{"encoder_arch": "preact_resnet", "model": "contrastive image-text model", "dataset": "photos with spoken descriptions (Open Images, Localized Narratives)", "train_examples": 203450, "image_size": 64, "crop_scale_min": 0.5, "horizontal_flip": true, "rotation_deg": 5, "tokenizer": "word", "vocab_size": 4585, "loss": "softmax", "embed_dim": 128, "encoder_norm": "groupnorm", "encoder_activation": "relu", "encoder_weight_standardization": false, "encoder_drop_path": 0.2, "encoder_depths": [2, 2, 2, 2], "encoder_kernel_size": 3, "encoder_stem": "single", "encoder_avg_pool_shortcut": true, "encoder_widths": [64, 112, 192, 336], "text_encoder_causal": true, "text_encoder_width": 256, "text_encoder_layers": 8, "text_encoder_norm": "layernorm", "text_encoder_norm_position": "pre", "text_encoder_activation": "star_relu", "text_encoder_mlp_ratio": 2, "text_encoder_head_dim": 16, "text_encoder_fused_qkv": false, "text_encoder_bias": "all", "text_encoder_qk_norm": true, "text_encoder_parallel_block": false, "text_encoder_inner_norm": false, "text_encoder_positions": "rope", "init": "trunc_normal_002", "residual_init": "zero_last", "optimizer": "adamw", "lr": 0.00072, "beta1": 0.9, "beta2": 0.98, "eps": 1e-08, "grad_clip": 1.0, "cautious_weight_decay": true, "magnitude_pruning": 0.7, "steps": 4600, "batch_size": 128, "epochs": 2.9, "lr_schedule": "cosine_restarts", "final_lr_fraction": 0, "warmup_steps": 230, "weight_decay": 0.4}
Rows from block 3 of the image encoder of a small contrastive image-text model, named by matrix and row number. Rows with one number belong to one channel. Each number is 128 + 32 x the weight over its row's rms, rounded and kept within 0 to 255. All counts start at 0. Numbers have three digits each.
After each channel's rows are labels from the 100 images, of 14976, where the channel reaches its highest value: "responds to" is what is common among them. Only what is clearly more common there than usual is listed. The data: photos with spoken descriptions (Open Images, Localized Narratives). In brackets: how many of the 100.
# convs0: first 3x3 conv (encoder.blocks.3.convs.0.weight, 112x112x3x3, each kernel summed), inputs 0-111
# convs1: second 3x3 conv (encoder.blocks.3.convs.1.weight, 112x112x3x3, transposed, each kernel summed), outputs 0-111

convs0.19:162153136107109154128162128120127128116100152115125105128090166118159114220155152112128104113117167067132160067137036163137098116130144128084163140087153117138082119145138121120158121128119110137137169133138112169142128160128128119058036124126157144145070115134114159029102123120128141122111114118169102164198190068175184124100185124129
convs1.19:131128128128131061128128136147128128128128177197150157132163118128128135128125077146153183128129119221122044128132152120128128040075135140146114123096102128082132046128144148136128143128128128128100133126195128072128128128115102101130148128130128134093100128128067128128128100105132091115027000139128130139128149167097108128128125128128
responds to: text has "black" (27)

convs0.12:133012128114128134089113106127138001105140094165097044128071126153116140096103097128122111088128165132148135138102170130107062128173124108144127163114115153082108109143168071109125123170115136122097119136103113115147120146088151148100128147105167117149103094088154136155088134154104110176093157120075184090128156089104146161161113142070
convs1.12:111193136192186128144114133128119179103178182217188128175148102142128188251128128180148211166181151135113121159128229117184128128124121136137144128123089125116132119128101170189164156168128108128121163102128146128140123128116120124134152135098131146106215134125138128121152140128147128128136128155128146119119102136128135141151143147109
responds to: text has "sky" (49); text has "grass" (27)

convs0.6:184128148074119184108096146055098128067101155106136108167091142188127092152134128125127099098128116051119128118128010142152154062146102093142167166104112110141087120121082128152152084103170117129112181140146144132125097142141142099097050138121065149111090139128085122099123172128128100151082068128146099141136174131145125089119160099120
convs1.6:103168128144155011112128092185094090124140146121142140141128128128097128162107128157105128128112128167121128128044223128128096104149131136128128128137128167076063128128176149133182132140128128115076132230128128154139128106113128128123255128128118128128128128128118128119105124091087128128128077155128128113128133133128128128128128128128
responds to: text has "black" (29)

convs0.20:142099135121108074118062104107116115103111096108170104063139000113077127107111077131128100128149106092110093134092084060064128138137145128128135121130190125127124119130073112076080109063111095105090111132093118135168165125117158141142156146140156133128188156193125150112164132126143137180167177155151128150156175146103147122123154128172
convs1.20:075061149124113056122123098164131115189102096112067184128132173175128099149132096120132147062057126188149128128129128165122190128125161118161133184103144121107148105114160128128120116144102216111128112188128121178128231105126126184143138163114078144128142120154125185127128148128169135061077134128151120163142125128121143128092138121147
responds to: text has "sky" (62); text has "water" (25)

convs0.92:120108105126126112117079108101120121096126086101085106086088147117122113105080069108123101130122095103126094110065127144071125128099105086113104127125100099122120111084102098094083078060104083078124123110105131100069151061143095168116108091028122108091091097123086122053094094117070073100099094102109111106106092121082109105109114098115
convs1.92:119070120142168128097080123125060051129168058103082078098117156077137093109133092089117069138072090119095161128169096107103109088140143103114106165153146128166132128129122127151166060073125128088174064159111143176110141139162132173128114117138128173120140112118126133130123118125090125160151162070119128078146038081130144137168141146171
responds to: text has "man" (31); text has "guitar" (28); text has "playing" (28)

convs0.8:150090171110137110119135106135133140144128083134065185141044078095117134106128074120092158101116085147157123128088143108109106099145150123097096173143106124136135087112095118071136114084126142152114011142134139156139125118110143080139128112112162078122060134084135147154138117119105133109119165042096158047173117128093094180179148161117
convs1.8:118124121156143128074136103070108168118134116121173101077172039140116145133086128176110110145142116134099122147079164136130127163071105131169127090100129138077112078131060090168128190148072113137074144075120128042166106114094156077150135163127128133098194124146173114118152135146186176123155178162141156153098116161111098146132121146085
responds to: text has "sky" (63); text has "trees" (61); text has "grass" (25)

convs0.86:128114109114032141125036140137144113068075131120161109109102111124078114137154132126138073094143120128144165159095088121191154128128119082172140149123147098128117153110068124139124114173126028149114128047110071077142123137104128104108120170128101150086123114170122118101116128128125146094105089124166081154133138104089088062078128072144
convs1.86:000076128128091115093119128128133095230128128155128137095145128143128128128146000128076152128128135128156124196110118172114136128128086111161128160159133128116170099128149128128149128090137128118152090226128110128132141116128084118163122157128097128128117128128113140069128134081139128117128090137140128136202128096128128125114128120128
responds to: text has "white" (33); text has "black" (32)

convs0.63:134151093160182125182032118109111123106181124099097105073093140118086137128136103095137134139114112085125164122110137112113164119150142135080163123147180114148121128113012113116114110122106093114146127088141217199094128114146144128139159099043176185105152151128133133075152189140164127144142149125128165121135173144126088142165136149162
convs1.63:109031092111100032042089088128102108128128106147128133107158149065128135048128087129094128086075123107128123098119089101128198138059176121137126126143124128144123104136128169133098133150074128111128181175153128209128147092136128125128144128133135161113132128117108113128128108128107128128121121128131093131142128130147249128112181102128
responds to: text has "man" (40); text has "black" (27)

convs0.87:107110086126134125079115126121139099112167087128107080102121077120117102094048108095130037134104114135122110126112059128129140128093113044152098128088128054055096094134132102145115128128112116144096062087099099100098105128090128091166105110152057152128093116101079112115130077090096121068141094130125143147123117115122060124107120160070
convs1.87:120128128142128114000123069086088103139135108128133131112221128128088128121128098158073128128119153186121128175128136115136146117079116140215162091128128128113138085128158078128131179154096128110137128128111128128150128101120153121208128167128128161128150128128137128128128151130123161128128107128151128143204136164196165128128177128128
responds to: text has "people" (45)

convs0.83:139110131088063124156143128087154113102094096096098092116115128155120099140128136108115122135129218132174138078217069148111165170136144142089170128068107141155102140127142124153166135123139128131115067127128046117143114159162107128130110143171085138190147070149127140145099133144108105079093115128146131128142128124170193097130248088133
convs1.83:128133122128144118121129110128092070086162128126140128128128128122128124128128128125108128128128128128118128128128135105113105093128128128128128128128128128106098111128119155128128128108185123128093128122128128128128128128122070110128154128095128128128128194128040142128145139000138038128113018128128122112128120110128000138128122140187
responds to: text has "grass" (31)

convs0.7:122062067128100101150104111136116127143108117142097178157085126113051116084117078115071128086124046122179110140122128125113119110152167142107127149119089158115123051140137064086165121117150110128131085171117115114082173140122166103120144128118128115117070185138126085196150125092104128128128097139136139086175114116068128117199146209088
convs1.7:109161128218154128131128079123091128098138147158206132123151070131096128128091139128142147133128128128071128150128175119128146137000103128154128128033088140035107128128100131193128153146096114128070175086128128081128109128110128094155141145105128128118146128154135109137135189132141134121126110151138147131090128190128085128128128128093
responds to: text has "trees" (67); text has "sky" (63); text has "grass" (29); text has "plants" (27)

convs0.10:141107112104108139092098138104132119072168107119104110107013098129151077128124128113141124144122128128135142112164005122143114073166183125159104135069122110071096084161165136135158067093140179128148086134118050119139132159110138094112098128092109115129083102128122122135113137107126076135128106069115155107156130079107146162154179152074
convs1.10:150121087194200128127134067128096143121178137113124140135154046130118135198119137141130167138128142128095128128128218116115128102055101147143147128037113168094128091112106088166137145173112142128081084117120128046142112128127114124128164140113127128128202147164154137152134230153210154128117128155150156137128132154128124128139128146128
responds to: text has "trees" (59); text has "sky" (51); text has "grass" (26); text has "plants" (26)

convs0.89:087117114158144087135125113123140128150139082128087108161147075128052115093087068107034085113075096161130052128114153205121120153081128104146128090122084136111138095094135128150097097168132146111035091112090109061086092116121123101095117128126128097127121085159143111137131128138129145037139136135134141124128064136092093163137128094119
convs1.89:118120127191153123106077129144133139098164083124146132114164165125077194127146128181157094122198114121139141192103215135200136151084125098178126128129146060148193128156023097145124174174114107128128128080128168143128146128152161157200162136097120159108128148122101128076137128100128130155128139127134171140155177144128087145142151163128
responds to: text has "holding" (36)

convs0.28:080143130128174091086153100146129098194177136143128160130130128128153128164148159118122128128093060167125143095036167140084084145120205096161097150127173097092126140104229116114157120120128129134121064128099128153121149113076082128103113107141153144128128140092090147116133044100050119105143061121126157145133091093100141128152128143084
convs1.28:141139128128123132128128128128116146120128100119128128132128128128128111128125143127058128128115161172128128111246106123137161127119128230134215128128119148117169128114128139082137145128128128128132128128128118118128108146114146128128128128128128108162188128180192085161128244136128141103128186128128109137224109103203199122122227121128
responds to: text has "flowers" (30)

convs0.21:072128135154111136115224117133133144218166096128094132152119121108175106111107112144070135124117166128149094112091231127134093126167118125152146087154169131158150108094156122133099126203143138061108083171118066112123139111123147112074152086066147165173056086130153115109117128146122139078149114117110155104131101122110128124112163125068
convs1.21:089128123239156127126080140065170133075167103185128169128209122119080186113110138163146127143145128126165128163101168098127134135122134127192133128116128085166173122180067139134095158162106101125128128061169176128120123107132125128202179133112164157077116156088118128098153113118108108149156128128131169124109165168128120172169128184122
responds to: text has "standing" (47); text has "wearing" (32)

convs0.77:025048138204155131118120146143128105124154138134137117144117139143144154134120103136103092114107134180175058146088217152130128124082132117155126111115092126123139099098149103128099194147147158096123165173113190081114098071146148089109135130081078124135100102132126108123119107101086093144128046146143131125061136170144176139130167149082
convs1.77:128128110176128128131122117093121126068169099163114125128128128095109128128128158128114128166137151081119133134156140078128128128141128136128181141128117135156127130128107128121127128127128088128131128097127128128128128128128234116144122128149135168128144179128192156136172138183135153146158255124117117117134076125215197128130243128128
responds to: text has "sitting" (32)

convs0.1:142082127065090161096139131137139110135112111167091065158069123161144111134128114132134021128124133044128145084139100130078093128213119148138147143060119144128066092139136108128155127139109143167126145121111141159145079121081156156053152116159197167107113128122116128138093136129074120136096144120119162128149141099099107167197146143070
convs1.1:159149128160146128129115134128130145117172128120136128184130119128124156202128158157128148128128155128106128128138171118255188128082213134136139141109128128128085128128141135140136120194128119128128215128165128123128138128122110125128147128000128128128125128108119135122149128128128128128128000125128128102124128139128108128128128135114
responds to: text has "grass" (27)

convs0.5:152109137088120156117149111122052095103180124148139083100042136162143058140128118109153076155154094110125109125121073111116142118161160134072119128090163130077114083133128115151173091109109148098139103153115054128173153127129136124096000140142093128141114088120097128101104127117106115113087060111130121141141154139146181166154158155078
convs1.5:167135118128152113122202107106094101122183132087106115168128034128128113160128128128098128128104154130118128128163175095152105116017116182128174128095053198106128097072163115128145128140128128138043128125067105103172116128085120096128098122130116128128184128134139128158164233151174138128128157120128128109128101107128077128145128145128
responds to: text has "plants" (26)