python train.py --dataset="photos with spoken descriptions (Open Images, Localized Narratives)" --encoder_depths=[2, 2, 2, 2] --encoder_stem="single" --text_encoder_activation="star_relu" --text_encoder_head_dim=16 --init="trunc_normal_002" --beta2=0.98 --epochs=2.9 --weight_decay=0.4
Rows from block 5 of the image encoder of a small contrastive image-text model, named by matrix and row number. Rows with one number belong to one channel. Each number is 128 + 24 x the weight over its row's rms, rounded and kept within 0 to 255. All counts start at 0. Numbers have three digits each.
After each channel's rows are labels from the 100 images, of 14976, where the channel reaches its highest value: "responds to" is what is common among them; "patch colour" is the nearest of a few named colours to the mean colour under the peak. Only what is clearly more common there than usual is listed. The data: photos with spoken descriptions (Open Images, Localized Narratives). In brackets: how many of the 100, against the usual share in percent.
# convs0: first 3x3 conv (encoder.blocks.5.convs.0.weight, 192x192x3x3, each kernel summed), inputs 0-63
# convs1: second 3x3 conv (encoder.blocks.5.convs.1.weight, 192x192x3x3, transposed, each kernel summed), outputs 0-63

convs0.3:143137103154132109120122135181129137106149141115148109132124113111143136140112132158125128128128142089136117089107089136167146111169138142114132120136111122142162151120143142197056126131133154
convs1.3:095118100127095131110118112125089121130123127128101127103114139142116142111126139127138134138137114123148128148123144137129128132128125103140122108114094013099129117098114104130104113115139128
responds to: text has "sky" (84 vs 24.5); text has "trees" (60 vs 27.4); text has "buildings" (36 vs 10.9)
patch colour: white (42 vs 6.2); cyan (27 vs 1.2)

convs0.188:136139122145114099098124140157106142135142142100151071098120171093086128128126106138157142141140109150147121136098149141086169102090129128128141127151117102144131127095143092105128137154132110
convs1.188:099163123124126156129150111108108133165121097113139132141119103135156122123182098118083174148173095179109094136126122155140099118126121125140118116093116160148129131147152141127106150122100138
responds to: text has "sky" (71 vs 24.5); text has "trees" (56 vs 27.4); text has "plants" (28 vs 10.1); text has "grass" (26 vs 10)
patch colour: white (48 vs 6.2)

convs0.149:108103081146110119128114132136078119114113118104148130106154142139114113128152166109128124143128128154055194168097145108130121147151099121121106128138167106161118139124109116113124066111116171
convs1.149:131142142098120123100147119151129148137078066124121133126163108128099122122130137139086092102116113083117116128145133128089146118126147133124112109128033087140119126087128118075114142134140121
responds to: text has "sky" (76 vs 24.5); text has "trees" (68 vs 27.4); text has "grass" (30 vs 10)
patch colour: white (49 vs 6.2)

convs0.105:128129094100160143132128123106077085088128107097153130123082132147128112133146145111148077115149141117113130121122125142128149129112087100115107109178124077111149095142115121094123095120122165
convs1.105:148137155132164120125153156150161159115125096138137143175191128133100111171113168136145107111122131118110146128163112114162165146136167158123135127135162129133140141104121112128137145155149144
responds to: text has "sky" (52 vs 24.5)
patch colour: white (79 vs 6.2)

convs0.107:120146136103127137097106132101105119102094138127121103129118117145098100116057132109128120095117100130121121120142105136110108114128141136128147103146104073129067086159128110146119080115103094
convs1.107:163120163128145075116141173125152150125128139112115124130138130124114106143094158128169101086104138094128158128105120128124141126087160167112122120179109167103128154128128128092130139164148143
responds to: text has "people" (43 vs 21.4); text has "man" (30 vs 12.3); text has "playing" (28 vs 3.3)
patch colour: black (90 vs 13.8)

convs0.50:122166122177117118128110115111129153172152140144119144127163135132084129125141113128213086113112111078114081128120144172141134117105105121112121096128103145121113115054137123125147145136136132
convs1.50:116134126173127131137168108094125144195138175121128134137073110128145085118149105150094138128132121148096115128123108137160045118125140145128130104106214223136125128128145156138116149128089127
responds to: text has "grass" (51 vs 10)
patch colour: grey (60 vs 35)

convs0.157:131141082128148133126117137097086128107118118139110155152060151139097085131138128099121117099131128119108161113157134145139127124132128116141138150118205101130141116137148131078136068104117125
convs1.157:142151134118218128128151135166161154134128094128128147155128128138128107158128138120128128065121137114128139128177111128128128135123128159118136128143141145128138129112128128101132155147135146
responds to: text has "trees" (55 vs 27.4); text has "sky" (51 vs 24.5)
patch colour: white (87 vs 6.2)

convs0.161:123128124142124156118141113092115127099103090114128110127115139156117127088153154120085116120124109146114093128166160098139121108161119153120119140112118111116113104108120109110133085120085136
convs1.161:173159170077163135090155156155159162141108051167116128151128111128102132121118173147146071146124120096117138128145128128120152160106157143128126123142103092134134111119128103067110148140131133
responds to: text has "trees" (60 vs 27.4); text has "grass" (32 vs 10); text has "plants" (32 vs 10.1)
patch colour: white (31 vs 6.2)

convs0.158:115144128102172151122081103077118152085114135098203122110116113120121116139104138077070136081145117161118123162134121088105118184128125113122129120142119103110152124134112128096129125106080122
convs1.158:139136145083133123112144137124131146135090065117096133130148129128109119098142141153113072132125117098128123152126128128104172143102152123132124139133090116130145107119129104077128137134132128
responds to: text has "sky" (70 vs 24.5); text has "trees" (70 vs 27.4); text has "plants" (34 vs 10.1); text has "grass" (33 vs 10)
patch colour: white (36 vs 6.2)

convs0.110:096121102170132116126094124149113107134094137099160093119165151156120128133096128117115086124119118119111160133130130139117110137142119064156114116157146031102122109136128097110086113103087110
convs1.110:165142167094164111100154155121144162118116071142129140136164128128093132142093160160136098121100128063136123128147126128137180143125168141131128137138096132135138121089122117077128144140163135
responds to: text has "sky" (53 vs 24.5)
patch colour: white (40 vs 6.2)

convs0.162:149123112096226128118058154125124113111155105151093124136094128176092112128108149123116128100152107149172116106140128120141131137119134092107104139166150079135113108133109156073117103115139134
convs1.162:185129171123241123141128128135168163128109099124129128146176128129128126173124147128128128143128138134112137134128145128144128128196168148118172128140134134128152128128128120105142140145128147
responds to: text has "sky" (49 vs 24.5)
patch colour: white (72 vs 6.2)

convs0.160:124087113097113092115106118118122108091099132116100097107135123099086116089081108106128094107075134076112111114091120093106128106097108114090115105118123121114124117094096107112135119117113113
convs1.160:120079126137108090126099171165126115083125113141097082156123150128109157175076114125139140130108159102136108127096126105127130127138128115131132115133141130128125153132082135132147109130144162
responds to: text has "trees" (67 vs 27.4); text has "grass" (25 vs 10)
patch colour: brown (75 vs 31.5)

convs0.49:137128137136113111141138153128128135099131111160168115137142129089143145119120135150138140140122194132130178105123116110147119121174154162104142127117163172105159170150109135195091121144134111
convs1.49:123143121093116141128140112106122128167111116121120128092101101128136123039155117128117135139134089120116116180110128123117123135087138128128084113116106103128128105127159129089097132131109128
responds to: text has "sky" (78 vs 24.5); text has "trees" (71 vs 27.4); text has "grass" (28 vs 10); text has "plants" (28 vs 10.1)
patch colour: white (31 vs 6.2)

convs0.129:122134121122148128144128180113154128073101104150142138119131111133118119115147160107135211118159128149135117075128121068155113138138148145107130150128179117122103165137071129148078111109118128
convs1.129:135135128117134146108128128088116128128114037106089128088106108134114125113138111135083140132141097137113123135146141150110135134127160133131117157112078055116116095124156108073099128126097110
responds to: text has "sky" (76 vs 24.5); text has "trees" (55 vs 27.4)
patch colour: white (54 vs 6.2)

convs0.164:103081114119199128134128116116117088132140074146117128120113163141128097107143152101138082128131128128139127128128110155111127088113072112133128137162137112143117103124104111105152103085109144
convs1.164:137147156128214123123145146149141160129114106126124170148173128128112114174122135136128134099133128119128135118147129104156148128141158145125130128133136128121159117113116128123162144128139141
responds to: text has "trees" (64 vs 27.4); text has "sky" (62 vs 24.5); text has "grass" (29 vs 10)
patch colour: white (55 vs 6.2)

convs0.72:158139130150189124126118137142123148122128128122160089130121130116138136144109162157160128129168119137148136095150118104128166150138136114120099135176189154160141132119120117197089154140145182
convs1.72:130143128083137138094128145102132140146116021115128141141142128131130128128167108135108144140128117111106128128120132128133134145121172134131121126105085065128117091123128129139058128128105144
responds to: text has "sky" (67 vs 24.5); text has "trees" (59 vs 27.4); text has "grass" (26 vs 10)
patch colour: white (58 vs 6.2)

convs0.178:128128150164124137133119151144130136130154022140144122128136182124136129120143144138182142175167140185165137080132128094181128126163125128103124105116135155095149149110118121148139128162175155
convs1.178:128128128102116141096132105095128128146118080128117135085115106128138128080155097127103164128133095133100105128132120139103129121128138128128128145105129114108128112121132130108064128121110128
responds to: text has "sky" (75 vs 24.5); text has "trees" (65 vs 27.4)
patch colour: white (38 vs 6.2); cyan (27 vs 1.2)

convs0.154:103110128136120108137126139120131128135133143113140146175086117129110117136128116122169104122106106122138124129132133147149129130091068138117110104152119102137136099131129112065157128124109152
convs1.154:136153167172147117133154149128133174137122162115128161172154119131132092153138133150111116101121123120125123122128086117137128128110162150107129108139149255123137127128125125121117139134137128
responds to: text has "trees" (56 vs 27.4); text has "grass" (34 vs 10)
patch colour: grey (67 vs 35)

convs0.67:181117140165165133113118148099168167096128164114154113173085142104106150160120165145150133130117199140153164108127142101154151153128168149118144139154203102109128141138116137160132136138098162
convs1.67:128153128101109150128162121116128133156086029108129128111127109133120119078162098129086135128139101128105128151113131130113141109117139133128093116100126064128115115118152133091070160128107128
responds to: text has "trees" (73 vs 27.4); text has "sky" (68 vs 24.5); text has "grass" (32 vs 10); text has "plants" (31 vs 10.1)
patch colour: white (26 vs 6.2)

convs0.90:137091124089125118115117116072132134136125108110090126115134124115149129075120101119120125104074137092118083074128137127130104107102128098104111128103080100117101130128142148105141136128102123
convs1.90:112126081138134122131086142153094085094135131169127092146151151126128159149116133108158126161126137122153146136126133110144148129128109085149121125119162136126144144105101109152144096113157148
responds to: text has "grass" (29 vs 10)
patch colour: brown (61 vs 31.5)

convs0.165:123122128124188143147062117138126150112123116109134110122063149128109127128157162090116107158156139147126144100133116132125116139168117078105092128137147092120128123138101128135127122114119139
convs1.165:156149164079196128092141160113149161139126000140128157124181120139120122140121137142129124124129125108100146128156144127121144145126152147127134151134117130128145113125128143086133144136131147
responds to: text has "sky" (61 vs 24.5); text has "trees" (58 vs 27.4); text has "grass" (30 vs 10); text has "plants" (26 vs 10.1)
patch colour: white (62 vs 6.2)

convs0.48:126091103107109093109094119127119106087100123108115089106126123097090126099086105099108098098093132093111129103085105093101122099107107097099105097115114119114107135103093121119122111118117109
convs1.48:114122098124073125128107132166107091062127130144123091130130141138123164135082119116134128117086146124127138131131148098128146141128104090140135134126135156158116170137054123141153096117139126
responds to: text has "trees" (63 vs 27.4); text has "grass" (28 vs 10)
patch colour: brown (79 vs 31.5)

convs0.138:141126133135128121158134148138150115160135086108171133144148136106128095132110164141152140119128128143123142133132147134144156154128121126117117142177128141150144115165139136121090128102130186
convs1.138:116128128068131128128131113099137128134123172128116128088128122138128128063135112088128117129128091128115128141128125141121128117128136128128096104118128000128143113129135128116024128128128119
responds to: text has "sky" (82 vs 24.5); text has "trees" (68 vs 27.4)
patch colour: white (56 vs 6.2)

convs0.106:157140122083161162107110128111076091139097121091112131128118142128135081114108152125145108104128096130155096117145107151129147122111123084106134108147108074103135106120119133080101069071153136
convs1.106:159139163128195119154129168135163157128134104128128151163156143132128125200118152136152109142118136115128128131162134128142134165133156142128159137134216121129127130128128128126142128139128150
responds to: text has "sky" (51 vs 24.5)
patch colour: white (61 vs 6.2)

convs0.58:171091142148173101124108133118134160115098138150176097166158139106115128131102162118179159203155128129104149109095138119147178128159138120116140121155174149139162129117100129147128129165142117
convs1.58:128155132112139140123156105108128140170093088121132142127114098128128121082183098135094149138171084141119112128132126153136111114106128131141101101102117117128107091122157132091087147128107134
responds to: text has "sky" (68 vs 24.5); text has "trees" (67 vs 27.4)
patch colour: white (32 vs 6.2)

convs0.2:163124164138146095156130122129128134152107121135145128119144096094136117118128180118135155110119119128142095095119128135152128122143159138112120118076149116117099170135146167186076147112116140
convs1.2:118135128177096154088116131125110123145128081122115126142106142151138148124148134145097146155128128130142128139109113130111164140123169127137134139113124001130096085113128138131093113127137128
responds to: text has "sky" (69 vs 24.5)
patch colour: white (57 vs 6.2)

convs0.0:111130109132141078182121104187130119133095134122152110115142151123112119077131142075148075108127133123143121113089123135148133123138084097123100122153155142122139112078136125119144128112143154
convs1.0:060160117141104152135142106113088119160122105116130132162128098132154126122172101107062156146179102182114101136119128161125101098113119124142109112076104130133109141127144136159105128108111128
responds to: text has "sky" (64 vs 24.5)
patch colour: white (26 vs 6.2)

convs0.113:119101112121106120132108161094144117128103074097108138132100122150133111150111122143117105065127114117120121122118135152128126134097144110112119131107106104110097104132121128111112087124112117
convs1.113:178119171119178098108156167147156160118128120115118127135141151118127118148080159133156118107102142094128160128117108115129142140094166158108137119183128168126128151117122128084144143156140146
responds to: text has "standing" (47 vs 23.1); text has "front" (30 vs 11)
patch colour: black (56 vs 13.8)